Rows from block 4 of the audio encoder of a small encoder-decoder audio transcriber, named by matrix and row number. Rows with one number belong to one neuron. Each number is 200 + 40 x the weight over its row's rms, rounded and kept within 0 to 999. All counts start at 0.
After each neuron's rows are labels from the 100 clips, of 14976, where the neuron reaches its highest value: "loudest band" is the band of the loudest frequency at the time of the peak. Only what is clearly more common there than usual is listed. The data: read English sentences (LibriTTS-R). In brackets: how many of the 100.
# fc1: MLP up (encoder.blocks.4.mlp.fc1.weight, 1152x192), inputs 96-191
# fc2: MLP down (encoder.blocks.4.mlp.fc2.weight, 192x1152, transposed), outputs 96-191

fc1.754,174,127,170,239,215,204,188,164,194,159,231,247,183,146,178,353,198,222,176,202,211,239,169,221,140,189,221,224,280,175,154,188,181,195,210,200,212,179,242,237,176,184,305,239,183,147,221,199,187,238,169,133,216,302,160,180,143,234,245,181,119,149,176,195,266,258,214,189,239,180,231,169,228,219,228,226,153,209,193,183,159,193,206,210,172,216,245,165,221,263,281,196,189,230,242,127
fc2.754,254,224,209,214,111,200,181,202,197,182,215,294,216,197,116,177,152,186,102,257,106,194,202,230,256,207,211,167,115,214,256,250,183,189,217,182,108,151,157,206,262,233,187,180,258,133,220,246,229,247,192,215,212,145,270,182,261,185,187,237,213,158,180,218,204,160,242,245,302,259,270,249,158,234,207,165,226,177,267,216,198,167,224,133,206,243,218,213,164,206,212,212,207,217,79,133
loudest band: 2000 to 4000 Hz (43)

fc1.516,179,199,161,280,267,198,212,210,211,197,114,202,175,165,154,167,195,152,172,190,100,221,240,177,185,196,143,267,237,236,216,140,172,213,225,164,210,223,180,242,144,169,134,176,190,220,167,198,307,167,205,266,226,189,150,199,257,215,120,216,214,220,196,160,245,234,225,283,185,175,215,130,207,209,250,197,192,212,143,234,209,229,136,243,220,244,206,168,269,188,216,162,232,236,189,242
fc2.516,224,209,263,99,129,180,227,186,190,214,302,198,231,263,217,216,208,173,161,167,252,172,205,217,185,232,253,156,155,148,178,232,239,239,208,244,185,170,268,200,259,193,226,233,180,230,207,208,105,235,187,149,135,286,254,191,119,158,298,174,193,178,158,197,155,158,186,141,168,198,216,245,175,232,167,160,243,179,262,161,138,177,251,215,194,189,234,243,169,218,208,215,232,157,231,153
loudest band: 2000 to 4000 Hz (28)

fc1.4,185,97,253,187,136,170,177,181,215,190,116,193,231,245,208,197,180,238,183,218,201,225,214,146,215,211,154,148,152,162,274,203,221,197,147,148,290,197,205,260,177,163,214,226,232,230,207,193,179,206,196,212,208,199,180,284,240,201,260,240,131,143,239,153,105,177,243,253,196,234,165,178,133,207,191,234,242,219,142,198,215,207,245,248,214,193,244,206,250,169,145,153,201,195,235,223
fc2.4,219,303,142,198,291,203,203,222,218,203,273,205,198,207,160,240,235,188,210,213,212,208,175,224,214,208,220,203,236,261,174,207,197,197,246,227,186,184,147,151,226,230,189,155,147,234,183,211,181,237,189,213,214,200,278,138,180,199,191,96,258,225,168,230,298,204,149,143,224,218,221,177,293,164,217,150,139,203,253,223,180,216,117,169,174,132,164,190,176,211,247,234,200,212,200,147
loudest band: 250 to 500 Hz (34)

fc1.677,161,195,172,163,189,198,122,163,210,209,188,266,230,162,249,212,216,294,125,203,156,168,201,142,156,261,235,195,134,206,206,129,290,206,199,276,172,140,211,221,205,134,184,200,213,132,223,177,205,252,203,179,227,173,159,212,169,173,231,116,239,159,172,199,125,169,188,166,208,174,197,188,198,196,240,186,209,229,309,228,180,170,170,206,179,203,232,214,332,169,229,116,280,196,233,180
fc2.677,186,266,238,238,224,205,251,190,260,228,189,162,215,235,160,213,203,174,213,291,176,207,200,170,199,193,175,257,223,159,263,185,194,283,187,182,161,189,169,202,198,217,175,219,194,228,298,149,165,145,160,179,240,269,272,320,216,212,160,223,120,241,141,246,251,260,248,248,235,227,145,265,154,221,171,226,187,204,118,208,231,238,143,205,151,193,177,129,158,198,221,217,218,173,213,197
loudest band: 2000 to 4000 Hz (48)

fc1.158,241,239,148,236,225,194,242,238,249,189,246,227,133,152,161,165,191,195,166,224,205,184,298,179,199,212,180,201,231,186,206,256,199,178,153,182,146,186,212,161,182,189,199,240,154,183,252,214,213,153,209,233,187,212,170,168,231,137,176,202,200,230,249,179,318,302,207,160,245,222,170,210,220,272,141,171,186,220,191,176,176,117,240,182,164,137,206,169,223,245,194,241,225,178,191,185
fc2.158,125,171,192,214,188,201,152,207,167,141,122,188,194,165,196,232,163,223,157,252,168,225,172,170,292,183,196,199,195,188,207,227,200,164,193,219,214,241,229,290,223,227,225,194,137,194,164,212,186,293,235,155,240,269,184,164,236,149,257,224,229,178,164,147,119,154,249,159,188,278,259,230,130,214,231,222,150,215,111,260,165,233,216,194,230,243,209,221,205,197,197,191,182,160,194,168
loudest band: 2000 to 4000 Hz (48)

fc1.680,262,160,152,165,240,230,181,187,254,221,227,205,203,230,265,223,139,243,186,191,268,236,131,190,241,189,166,178,212,208,183,230,196,175,147,259,189,185,229,214,176,137,209,227,154,272,126,171,228,189,226,154,244,143,224,144,204,141,201,164,223,163,229,214,197,218,275,173,190,233,183,167,133,197,212,161,175,198,163,271,144,153,197,212,168,210,245,166,165,216,187,204,139,183,170,187
fc2.680,147,172,219,175,169,162,269,188,150,218,231,167,161,112,289,209,271,157,127,167,170,166,200,251,159,178,226,125,201,195,291,183,213,157,151,211,216,213,233,120,147,245,228,170,229,135,120,220,271,226,240,248,234,159,159,193,191,200,198,183,212,217,186,262,215,208,154,193,188,237,195,166,171,176,182,176,227,201,247,183,238,140,251,225,217,191,155,179,212,211,201,253,227,164,211,293
loudest band: 500 to 1000 Hz (45)

fc1.727,217,147,245,208,185,188,213,220,221,184,69,163,224,278,203,167,190,161,188,260,127,212,100,211,185,185,219,243,123,221,217,216,129,174,151,272,206,160,273,268,162,225,168,176,133,283,233,260,208,169,287,185,263,185,189,163,193,165,171,259,192,185,254,232,189,168,205,221,241,208,197,193,161,191,143,256,240,255,212,179,203,228,262,152,206,276,216,216,222,218,196,169,175,242,247,199
fc2.727,183,232,157,176,238,164,195,181,185,207,331,230,233,153,171,216,183,220,186,140,258,220,223,193,232,210,180,166,265,208,203,192,253,228,252,178,197,210,89,171,241,202,245,210,227,159,198,177,188,221,66,210,135,228,199,199,262,232,219,107,215,168,139,191,223,227,217,189,169,197,201,183,258,212,284,125,151,111,226,227,147,197,142,245,185,115,162,191,213,208,199,244,214,159,153,164
loudest band: 250 to 500 Hz (36)

fc1.191,206,161,228,152,175,179,207,204,251,191,105,250,229,205,232,139,234,146,180,239,165,154,205,184,230,190,257,196,187,241,244,213,86,142,153,286,211,155,164,233,160,220,98,153,168,249,267,188,124,126,301,221,248,164,131,229,214,141,216,164,200,244,204,204,180,192,217,157,292,192,203,183,155,103,193,262,249,181,212,130,221,172,216,217,245,222,140,213,230,224,233,240,169,175,182,204
fc2.191,175,237,187,256,247,181,182,187,133,166,286,165,171,198,144,270,191,206,200,165,235,252,205,205,171,194,183,206,207,149,148,205,273,235,276,150,135,233,251,198,231,206,339,254,212,190,114,234,220,237,76,211,128,285,239,148,228,292,206,214,185,152,158,206,184,215,172,264,162,223,225,219,277,291,221,129,156,157,215,249,159,214,164,166,147,184,228,187,183,184,181,186,222,222,202,183
loudest band: 500 to 1000 Hz (25)

fc1.443,190,113,185,237,224,249,224,287,231,236,183,151,183,167,224,179,163,147,188,267,82,157,261,182,168,204,199,168,173,208,296,247,108,146,190,191,217,250,183,201,191,220,166,288,282,259,193,203,273,145,148,174,202,230,190,206,247,196,181,218,220,158,229,195,160,208,228,110,208,290,242,159,265,257,211,219,206,243,180,213,212,158,108,199,190,237,210,193,286,183,190,202,234,199,174,241
fc2.443,248,293,249,153,162,218,168,91,175,178,240,197,220,222,193,199,216,215,139,122,239,226,182,204,240,193,219,234,202,229,118,200,256,207,226,180,199,176,245,216,153,142,264,121,139,163,189,199,165,203,215,213,197,206,216,149,140,203,232,164,161,221,173,188,229,231,165,329,208,98,171,267,135,180,185,191,180,141,212,163,168,258,232,211,203,182,189,236,137,185,226,184,169,242,201,158
loudest band: 4000 to 8000 Hz (36)

fc1.384,167,124,195,258,193,242,187,251,202,244,205,176,179,162,197,168,209,197,225,186,194,149,235,199,134,233,158,285,159,184,177,243,208,184,287,227,182,182,227,273,190,238,139,246,230,215,214,232,222,182,149,213,180,170,266,247,222,143,158,306,237,169,249,131,195,205,220,178,227,199,205,164,186,253,164,119,229,258,181,235,222,235,221,177,198,189,258,170,259,158,262,266,187,242,181,199
fc2.384,226,223,224,119,210,180,228,108,169,209,195,214,245,236,230,241,160,151,126,202,225,245,180,219,240,190,224,195,201,211,254,180,193,206,136,185,202,234,172,113,163,188,282,167,158,219,214,143,201,220,229,172,170,263,140,129,164,286,236,78,204,267,138,262,221,204,224,239,194,186,225,229,180,182,240,261,199,167,217,144,163,175,168,222,216,183,130,211,170,205,158,117,228,151,218,186
loudest band: 500 to 1000 Hz (47)

fc1.603,234,238,166,153,202,177,195,201,219,143,179,246,187,167,232,144,214,264,192,195,230,158,241,155,125,243,233,170,203,203,244,230,136,208,211,224,195,180,202,299,167,219,170,180,207,256,177,220,199,214,149,178,118,226,271,192,188,268,194,162,219,238,144,154,219,194,186,196,153,226,209,247,165,110,225,276,213,237,174,152,266,234,156,177,205,159,253,173,219,202,160,140,155,198,148,187
fc2.603,171,209,251,136,221,164,164,227,171,106,187,233,231,253,264,181,135,223,185,239,183,218,153,189,253,220,181,219,225,173,172,232,173,277,196,208,129,167,169,190,134,180,239,212,273,207,196,144,156,234,237,179,132,210,184,233,160,164,217,215,180,164,187,193,175,265,231,258,267,217,247,140,290,156,224,175,241,239,161,222,180,192,258,201,165,231,254,222,219,214,195,162,66,244,162,172
loudest band: 500 to 1000 Hz (39); 250 to 500 Hz (34)

fc1.397,227,135,177,197,194,211,237,267,236,249,145,262,208,209,179,227,153,223,194,215,188,120,216,189,191,176,273,180,171,213,173,277,170,128,188,288,188,208,176,220,151,267,134,197,184,192,244,204,171,138,180,180,204,185,171,229,233,173,207,262,222,167,254,148,161,149,182,184,283,285,199,256,182,179,214,241,239,186,205,177,193,198,189,173,213,202,105,192,190,194,236,241,162,189,187,203
fc2.397,167,263,255,188,177,177,147,129,167,162,258,130,223,197,212,221,178,154,130,146,225,269,143,191,220,221,193,229,206,231,244,178,235,251,201,145,204,219,193,146,178,168,289,190,174,223,164,205,210,217,208,230,171,219,220,167,188,271,168,151,158,271,127,249,213,248,220,233,180,172,248,178,256,207,207,166,173,219,215,195,207,162,188,210,189,186,248,203,219,192,160,156,223,223,207,186
loudest band: 500 to 1000 Hz (31)

fc1.678,267,231,164,195,245,175,239,242,236,240,126,243,184,225,153,175,138,202,267,171,124,184,231,191,302,147,255,241,186,239,211,183,183,166,159,283,192,193,172,193,128,251,180,170,139,195,222,174,230,229,183,189,161,234,119,267,229,145,226,149,237,194,233,230,219,245,142,195,238,227,263,196,222,205,217,181,148,226,132,194,243,225,190,216,185,227,131,120,115,227,151,157,258,152,156,213
fc2.678,147,174,231,173,106,178,163,176,195,183,312,147,233,174,225,231,239,195,99,195,227,208,174,147,123,257,161,185,198,167,214,187,211,227,261,154,142,231,261,202,209,128,190,215,230,249,186,248,159,164,241,223,214,176,271,119,180,236,183,313,151,214,183,190,212,173,271,183,169,168,187,208,183,203,197,191,239,134,257,186,175,145,177,197,184,199,263,219,243,221,226,242,213,272,213,169
loudest band: 4000 to 8000 Hz (36)

fc1.556,219,215,246,227,224,205,253,239,218,227,172,182,200,268,142,192,104,193,233,203,167,220,135,218,213,154,228,218,133,266,246,217,216,240,110,282,195,194,235,249,212,251,158,176,252,225,194,174,177,208,258,144,239,222,164,153,173,182,184,181,220,159,257,219,163,239,182,162,245,255,225,192,276,172,133,253,265,260,193,200,256,170,172,224,211,233,168,187,162,282,157,197,252,215,231,205
fc2.556,192,156,161,149,154,189,122,144,172,199,208,211,199,154,213,198,264,267,136,186,232,219,227,187,187,231,178,162,289,180,172,222,185,160,323,156,195,173,134,160,185,144,263,157,176,189,179,242,191,175,142,231,158,174,244,223,270,221,193,209,192,212,190,210,240,227,222,215,190,165,182,177,156,222,279,161,128,118,226,178,165,254,223,206,145,146,250,186,248,182,211,219,165,222,166,155
loudest band: 4000 to 8000 Hz (38)

fc1.421,221,223,259,211,203,186,233,216,191,210,224,222,246,168,171,236,175,161,239,219,188,163,149,249,178,165,265,195,184,178,152,229,136,217,191,97,100,212,246,230,198,234,245,242,177,137,203,200,208,213,227,199,213,216,204,143,260,156,181,155,192,280,193,141,243,257,222,87,277,163,198,222,225,218,244,202,235,191,182,179,165,257,170,183,214,193,193,205,140,269,188,232,197,115,121,133
fc2.421,200,145,217,148,209,213,242,209,190,199,210,215,200,246,261,159,151,213,249,186,267,233,230,168,197,162,173,184,169,185,183,134,177,194,179,235,181,177,132,141,165,221,217,233,290,269,264,212,139,216,112,263,173,199,217,195,152,170,194,221,119,96,234,223,222,244,168,261,187,233,175,201,243,225,231,157,252,257,186,169,234,265,134,236,174,196,186,180,241,188,180,247,212,253,244,262
loudest band: 1000 to 2000 Hz (39)