Rows from block 11 of the audio encoder of a small encoder-decoder audio transcriber, named by matrix and row number. Rows with one number within an expert belong to one neuron, the router's apart. Each number is 128 + 24 x the weight over its row's rms, rounded and kept within 0 to 255. All counts start at 0. Numbers have three digits each.
Before each expert's rows are labels from the 100 clips, of 14976, where the router gives the expert most weight on average: "strongest on" is what is common among them. Only what is clearly more common there than usual is listed. The data: read English sentences (LibriTTS-R).
# router: router (encoder.blocks.11.mlp.router.weight, 16x192, trained with AdamW), inputs 96-191
# up: expert up (encoder.blocks.11.mlp.up, 16x96x192), inputs 96-191
# down: expert down (encoder.blocks.11.mlp.down, 16x192x96, transposed), outputs 96-191

# expert 1
strongest on: text has "not"
router.1:138142145133126141121122173167130124142118129116139098145106138171093113132115123119125112100119155110172098086168107150119118122150138110079150103073099107173116157108117149158161191134137134063135147135138134121147170157118094164130131111137162106127115145134130075086154158166103113096
up.16:115112116147144154143104135120122065131161083123104118156146125140112129110114148130127085144171133116128130122107137120154124113147162131097099149126145101150151144162142106087110116147163107174094149095104133138160122157072142155170101117136079150159161145144173130118136089109112138135
down.16:145134120109093133116159102127137166128113159128153112173114121136151152124157082059151148125123158155128148147144152078105126077091145122100120078105146124139109172116087120094143142108153140117110158117161156124165157112105147111124112122134151130190107056118087114089113152149113123143
up.17:102110135120083162132145105127141150105083116147116143130136131111127126124156129118133146125119101151088128112101179121117100143116128111133140103127097109090165090163118138137145107101110121120096105151110100121177151119147163094090166114130163172133189124146126122153129139164135135125
down.17:155144118170182114102113151128120156142142156171121143140159115127113122112152110124116118134152135149134109113170103104115123063133159155100096137090116143196143117123136109113114142133148128105153125103122136138071148129095152127132157144142102142105124120080198172128139140100115069152
up.18:151140137120166131136139140111129125109107159145138107135118125188125128134136128117134111113129136104121121119122146157123118128152158138128091108139117055138098114139134111125191083116130094069107149126126152132174159162130116119116161129115090091143110110141126133151157109074102145099
down.18:123077135133084129095149097136135136130131143099096149169138084164112126147129144080084129125138166077133081098111139151146132143104146143101114090104150117106137116080144149153140148142152133137141157158152138181107118116118148129129104152133124153124136154118121104113128154124110119119
up.19:136133140159169105184115125124080097136129160131115130150115137144134129174124128109108129108128106171128115145073136080147153120114084106150110140159122149149037126132198135135100124105164108100101142159134151172142135110091132153125183132082125144133093113163144137088117140105118123145
down.19:156099054145138156120143132083123127163122141135166115102071081149104126160157113156154097122163103141138128141109158146143114120143117142154112119110108094072110149156121154102134115096134107097152152125143158124119124127120102094110099139128147127089157115096138086134172084118098098105
up.20:159143152130122116090092091145127144123165152133149103082111103134097127132126137125151124137127162128115150137114149145134140139134105112086148120152101127138118108084161104109111133118121103157146118128097136085091151127096127134151068108152095161118101115130144114155117122148136123155
down.20:108136084157082105118168111166121071162163102163129112124126145114139159138143114105146121107175140079112126149143129105100163125102149071107168147110175112166145118164101133135119124154118115124146153165123175147101140125136129139149162106120091129143135105125078142144138151139132146133
up.21:127128155102122099096116142108147103113156107105161110123134115134135126145133125120125116128127148132121112144125134152150107131144112154127125130156131126137134083130180156113158145126072097103133154120132148152178106164126108082124109089065115103171088135163139140109190128154109144120
down.21:125128110098128159130118108109094128125109125145111175091119117128131111128146130091057179136145060135106132134109149083124146131131103159133146135071119121145128140116141104117143121142179130145154152129143102127154126123146157142103157109132066167194144141112129132128146108120125116129
up.22:109117084103111147157135145112085152105112093138062103110159163144115129116101134143103142118120127159152125109115152126129108132122130096132145146160067142103112125145152105109122166117118107110129166157146139142135071091102144131113138152186094135100132115154125145108165157100105146090
down.22:150121091132179128129127145101123122127114118154127100141122115133124076148137078116112128118139120080115128122161163141090152093141125077137106155120111105139157139147122115128157150133154120132118162094115156130138174126102122107119116119064165106107128153090168101118156112090139148144

# expert 13
strongest on: the word "for"
router.13:143126139119150149164114145158135185107156128156133155128097129126181120126123132102087083184134150142131118131146116092104153142115126129159084127109108189109138163136129109138130134103160113098136174112164131110147160100117108126128121136190154145097161150117092125115124133153117105123
up.0:142123117111159155102147126102100122117108101131112137081109131084116134106138123142126119138134135138137121103109120208127121096096134121145137143081109095131086153101132081144144112083117107166150111110138157121139087119173140157108133165139162137148108125131142127187133111157139125146
down.0:144110126141092123150086131175163123142105146091133131119106125128108145132142085151147104144134107105150159162080130146125147133093144123114143116106127102143138150147155138134115144130135168097116115132130153105107141117159091180145190147160180135120132151156122166134128140103120124151
up.1:115109115151135122154106134109136095122156124136154096130126119147182127122136147114137121124112095105115108162150096145102065109146130137120130106161116091146125159112135131121110149129150115148089154136141162148111178162126182140152166084110095060118136148117150079127153095132124139134
down.1:108099132069152129136112137155177110116140129188122144118113088162150137155119115155146088126131128157134129108140164120161124138143143136112117140065157098128081149125139134127170091128106158179156139092138112124112089094119117083121130163078113157132140116124103126104092107086136121140
up.2:107122170097112127136166119119123103159112115136143117177135146135119122131117135109130133151147141128117141112124122135151117124162168172121105105128113157103122119133086108106146110118138135138157132180166164087058099127130111116158128103118192170120123167188112107137108162106161166125
down.2:118125102119119159138116073130104148146172127147107099141155088142138098159100116143145136146147107110129112128138120130084108122132145117110156130134180132160100137093130107139123112147136142127123160142143137170153097140090111113149164125109094131138094114119160143162131106133166127195
up.3:126119103097196094103108130135123115130122124177121156165097126130138142144139128118133132129090151157090107128112105114112134091135179087119127143095150144156109097149094140118110160117122154076152087120118148121170109089130155110116110092147149119100127141099117177127159124087130112126
down.3:119109102137107164114183132165118149126121131128139125095154120079134119149108090192125094107126118100092131119118129105127131118142138171144148118137110114102141095110138150120120122107096129130089129139140164117151163117122111151153159115135166130156139099150119088104159145101102125127
up.4:117143106088124127157124091151116160140100127093145162113108142136120142149130130147158139125101100123113127115149080143092127107078130146115137121146100123120115132116129105145132124117104153103150115145130094106158115133114124081135153154113143113158142098089173157116162091124114164104
down.4:129150059131133111088168128130116103149088098117148097137099138156120127156174146107162127147186089115148119143128156124115094153175104147133149093167137126173124124141121098099148103121084115139127184153119161098105139114107096123144116126132132100123133162161122110138126079131119135111
up.5:148130116099179132144113123129149118108157118106118106116137148115126127119134146115143146115126119133133134118154074125082159178156112140130143174105137146136107154133076133127141104086135118144135125147103139084122122131140108159160137126108118152107158088118132105121174140120135104145
down.5:122178141149139118126071096174107137154142136120118137139169155098146114119126126127139125112083130089133107144122126098109138123130127160137115159106120122175182115128157128129136123134121129141131127153105133142115133094134087070115163114117125109135108122141114134113170172163138156169
up.6:125146120131122133117098158119118170131125122123141094150125140135112128123108131142157140124137119123131137123112128152146165149120108158130159112116129104156114114093130141096100111125132144126107149108139091168135146168075175151125116122136136180146039110086165170128129122122111106119
down.6:143113084117107135116140132167128110137145144150118163106134130112140107129147143096128143166163098111172120120143120087165126166126132133147157127171165101130137127128189161135139112103102132159117100130120121154144153113122125098143104120158160092115171120125115135131120153073138135112

# expert 0
strongest on: the word "his"
router.0:164092130143165183138161136107096139116111122113117142109120118121122150179134110144110143135128095130136133119126139140158143119120132144105127147162139143080105174142137151165128130104119115119120151092156134123148148163135139165134109086143071077154094121153175123133119077133145130109
up.0:136099094134159136104118152151118126113114108147150129107116126123158129123140122121120146144137105130144115152121118110116099098181111100127133125107119158154094138144151109136105109137092147134094122137153174147119119119138130175143138142133121137145103119089115122136156151134146114090
down.0:127120148154095133123151137148094141165125105133114136110129155136108117165107109109145120122120122104104160102162154130129124142132087155099161118097136110129152109140128146109109141126165119106147158092162154166118079158159113132121158104120171139150083162105141113119096123112175112091
up.1:121118085129134129117096149157138129094123145167112098145140113132111117122152109136133139143119104130126134137103162127092132174175127125144131112126176123126159111121118133133120128123135131136099084081128158117089105099148116108128121104108144114129157096122123129089095176092160132133
down.1:117099195089122136158134120137119152165130133143059154120143135150124148136102132117140141126094148166100141103144141109142127121138151148150128144102068088115080120158114144141074146134102121137111153124116116145123118130144107139088145119148115155132075101128095140152141101113150109123
up.2:134132145119156154076113110154098109104101173178153127101151148110156138131126142126137157105112126115136142141132120122140132145124114095091095098132126150112153095078140124090118102103173109146154120099122120111074097107161163115116121096122148124099106129090072078149106135167122113144
down.2:109164101096129122139101097106139141130096124110133155101185087137099099110135118114154116109097149122127098150118151123149141122147145158139140172149131109163108099114129118115129155140078131111130153101128106176125146126170131131135111131134111155125100117135160147126177152142128145098
up.3:100144110133150143163120170125177082169114121106148123133142131159128124119112122117124114136147118134135126116137120150186171128135133121107080146124098171124072165149107141083136133066161147110137122140136174111217155127102058114109095106126138146064118120107143146093124133187128124118
down.3:096125120157124117102143109174097106109151085110114145124132139168125113110143139121101106135157134134144114144119134130127150140175151131167119147185134142160123144155135129182124150105115132173099108168160088075113159166118167162113149122108124094155173126119099139100159137108122122121
up.4:161088096105120153156132145084150112088118157123103121104107136122148127112129123125116123128126149102141144154147168179117121103101113105134094108121078046123124126136158140144143107151118128078076132122156116147103127139166164155132136118094133110131125094123137106166121149101088144122
down.4:112150059164098152067106104135148115088118157105140112134129130157126104188127149105100158123172129153121112163130132136076155090150103101140115138172121126129087091109139081131148112120135092072115129133131106107192154114128093127121122108136165122142123127137164122140132123152123122129
up.5:119128160115099106093116129090100145070106125155147145142133130135126127116118144118136118120124148122126133152105145087096141084117119205087123149099103109080110098130185111118093134146142142106115163149123098096083116114097139168113103109116139138136122149139170128136134148119139094166
down.5:093131175149113122104120153163137133159133103115156152174136103137099156154134115125136151128141129160154115126139101116131124123131133144109151138103112083086050117117186109121132076152114140140112093142182118139119180128103154108130148135170135154114126125140105114140110139113091118171
up.6:120145137152147158120120132121139156114129147134104147156119110119120126152145147142118126151133131119137127148126114112131113037129126133135144132098164072110098100105132155198126165139146126091172083112124133130113113139166106154111140130121202115157136125122155131163174141126094136121
down.6:133133060113153117107139146125146158155115125173081126130159074101134092154113118132131151118162165129152126107167166149134110136121133104191114149143146123106142161129094147118133144157143137168091122140127140093142146119141121082098148131148136151156130087115134106116098146106117128163

# expert 15
strongest on: the word "and"
router.15:135152101127125106134093177165122097168089120124140112135135134091156098148156112147141138117171112126152117154163137119126152089113133111174155106097120139120111118138115143142132186134125126107157078138161186156145137096099131111127143129142137107166077147136132113101155127141068151074
up.16:131073144156125083138107108083117120171103124145149140103135135119117125134138126147129111108098078137151110125114148124173146111081110138121150111159076151168110181095119142109135146147116130134106154135110145159165133132130131148110147168161081105121168095104111150180121089144165148097
down.16:131157182139090151113133132157147121125151118134137149108171132124108077101112138170111142081124134133166132089093096132129139146200111107144100114152119147124136109159120193109135124102121136153120108068144130100145147170184101116087096128133138126159133141096137187135093114175123127102
up.17:129180186095126133105113119125110103139137125122141124116146126134133123113147130121116155103154188091106139160125123121107153153113124153113112133113139157122082110132157108185123119150120155175186121083132129110147093115111121124146125111110096139108102160083139106143186185132099146141
down.17:138092119117135155101132128150149128118134136124137105109137125150144113108132102133120131163122157083164161119133111127159159123119139110119107118111111141160103116156129129154132133148168117136159159120147141131115129071157108153072118090137121098104115122094107171124129122147128115119
up.18:153116139139152163068121143145105117125128132124138105094117127150150132145107153156130110152108092104161110150122076128123138167079149114134088110125133124122122167133108140092114122140112114143083096170167129153067155117134154155117139127164113155112134145101193105113125132135142104130
down.18:125147086116123114136122116111129188094143132150132108157102127097088091165113165144115179145174120083123132122106125127128117118126106115145133093132152148128111119136088158140154130124131140148112104109176115147118136112132153129123141095218116173148132134134118128175191107163138066116
up.19:135121092120105108124106177145168186121132140119135141113149133106102127091126140129105151131117065149133129154154153117100140169125157129130150170123138118084140110134108143140107115094113122117114134117154129162156137154175162146117146140133079132105154132104160126089115078172133117145
down.19:133132116137102110107144113140154140171103095129148145112150116104104096137125107101110081114127099103139119108134151116131147090144131151115070170066109097113122138119109103130111112149132154134154188099153169121131121116141142120154115127150095093142136142141075114096152098110137165144
up.20:114118137134124118078102138086126112155122094169162137129139131094149127147119133137111115135122146160127127107165149124131150113126147107138073124133087137134079184134112174144117139157129127139108141124094139109061127135131115125090121139102147156084199159112155123172121096142132113139
down.20:132121103130157141137141116138143141167175127180084148148159106145066173142099111134146136146121106101094131135133106123131158143151115154146117141130133143073122112114117137133154130114150133082137188112129178094178169127098136078122103149163122095126086138123111118126143150126161151098
up.21:095133185172114119130119102140114114119145080128206152121103118134151129109128131146149138113106151170104140121144111125095120100145114102134117141097144131101154113143125095133141100089129146123148164172135133115131135106097113146115107169096145142103131148136157152145128178137101091098
down.21:119170087160154167096135112126141112100106145140129115142110108130130123139113130114105170184153168113090117136105133162139089138125159108102136126152132171143129148148126127164152125089093152132150114138146100089136120139162089175135126115126103085142135096086137158146127135155126129133
up.22:125122084090160173182089143131128153170105148139084083142141114155119136123113123109127115148136105094157119118106087134145131103081145134151089150172135100140155116177108098117132156120121126133076139128147111167131123100139186200126085120127126112109118113168143103124164122129126099192
down.22:118155132147095121091111155120128100128090098170141113112111113113114108128141123113101125095147141110133106090093160144114125150147110147165149143094118131167097114092119145131153127137119156139149088125128130132079123157097124141150129138133154176153119112124157146108101124112146135147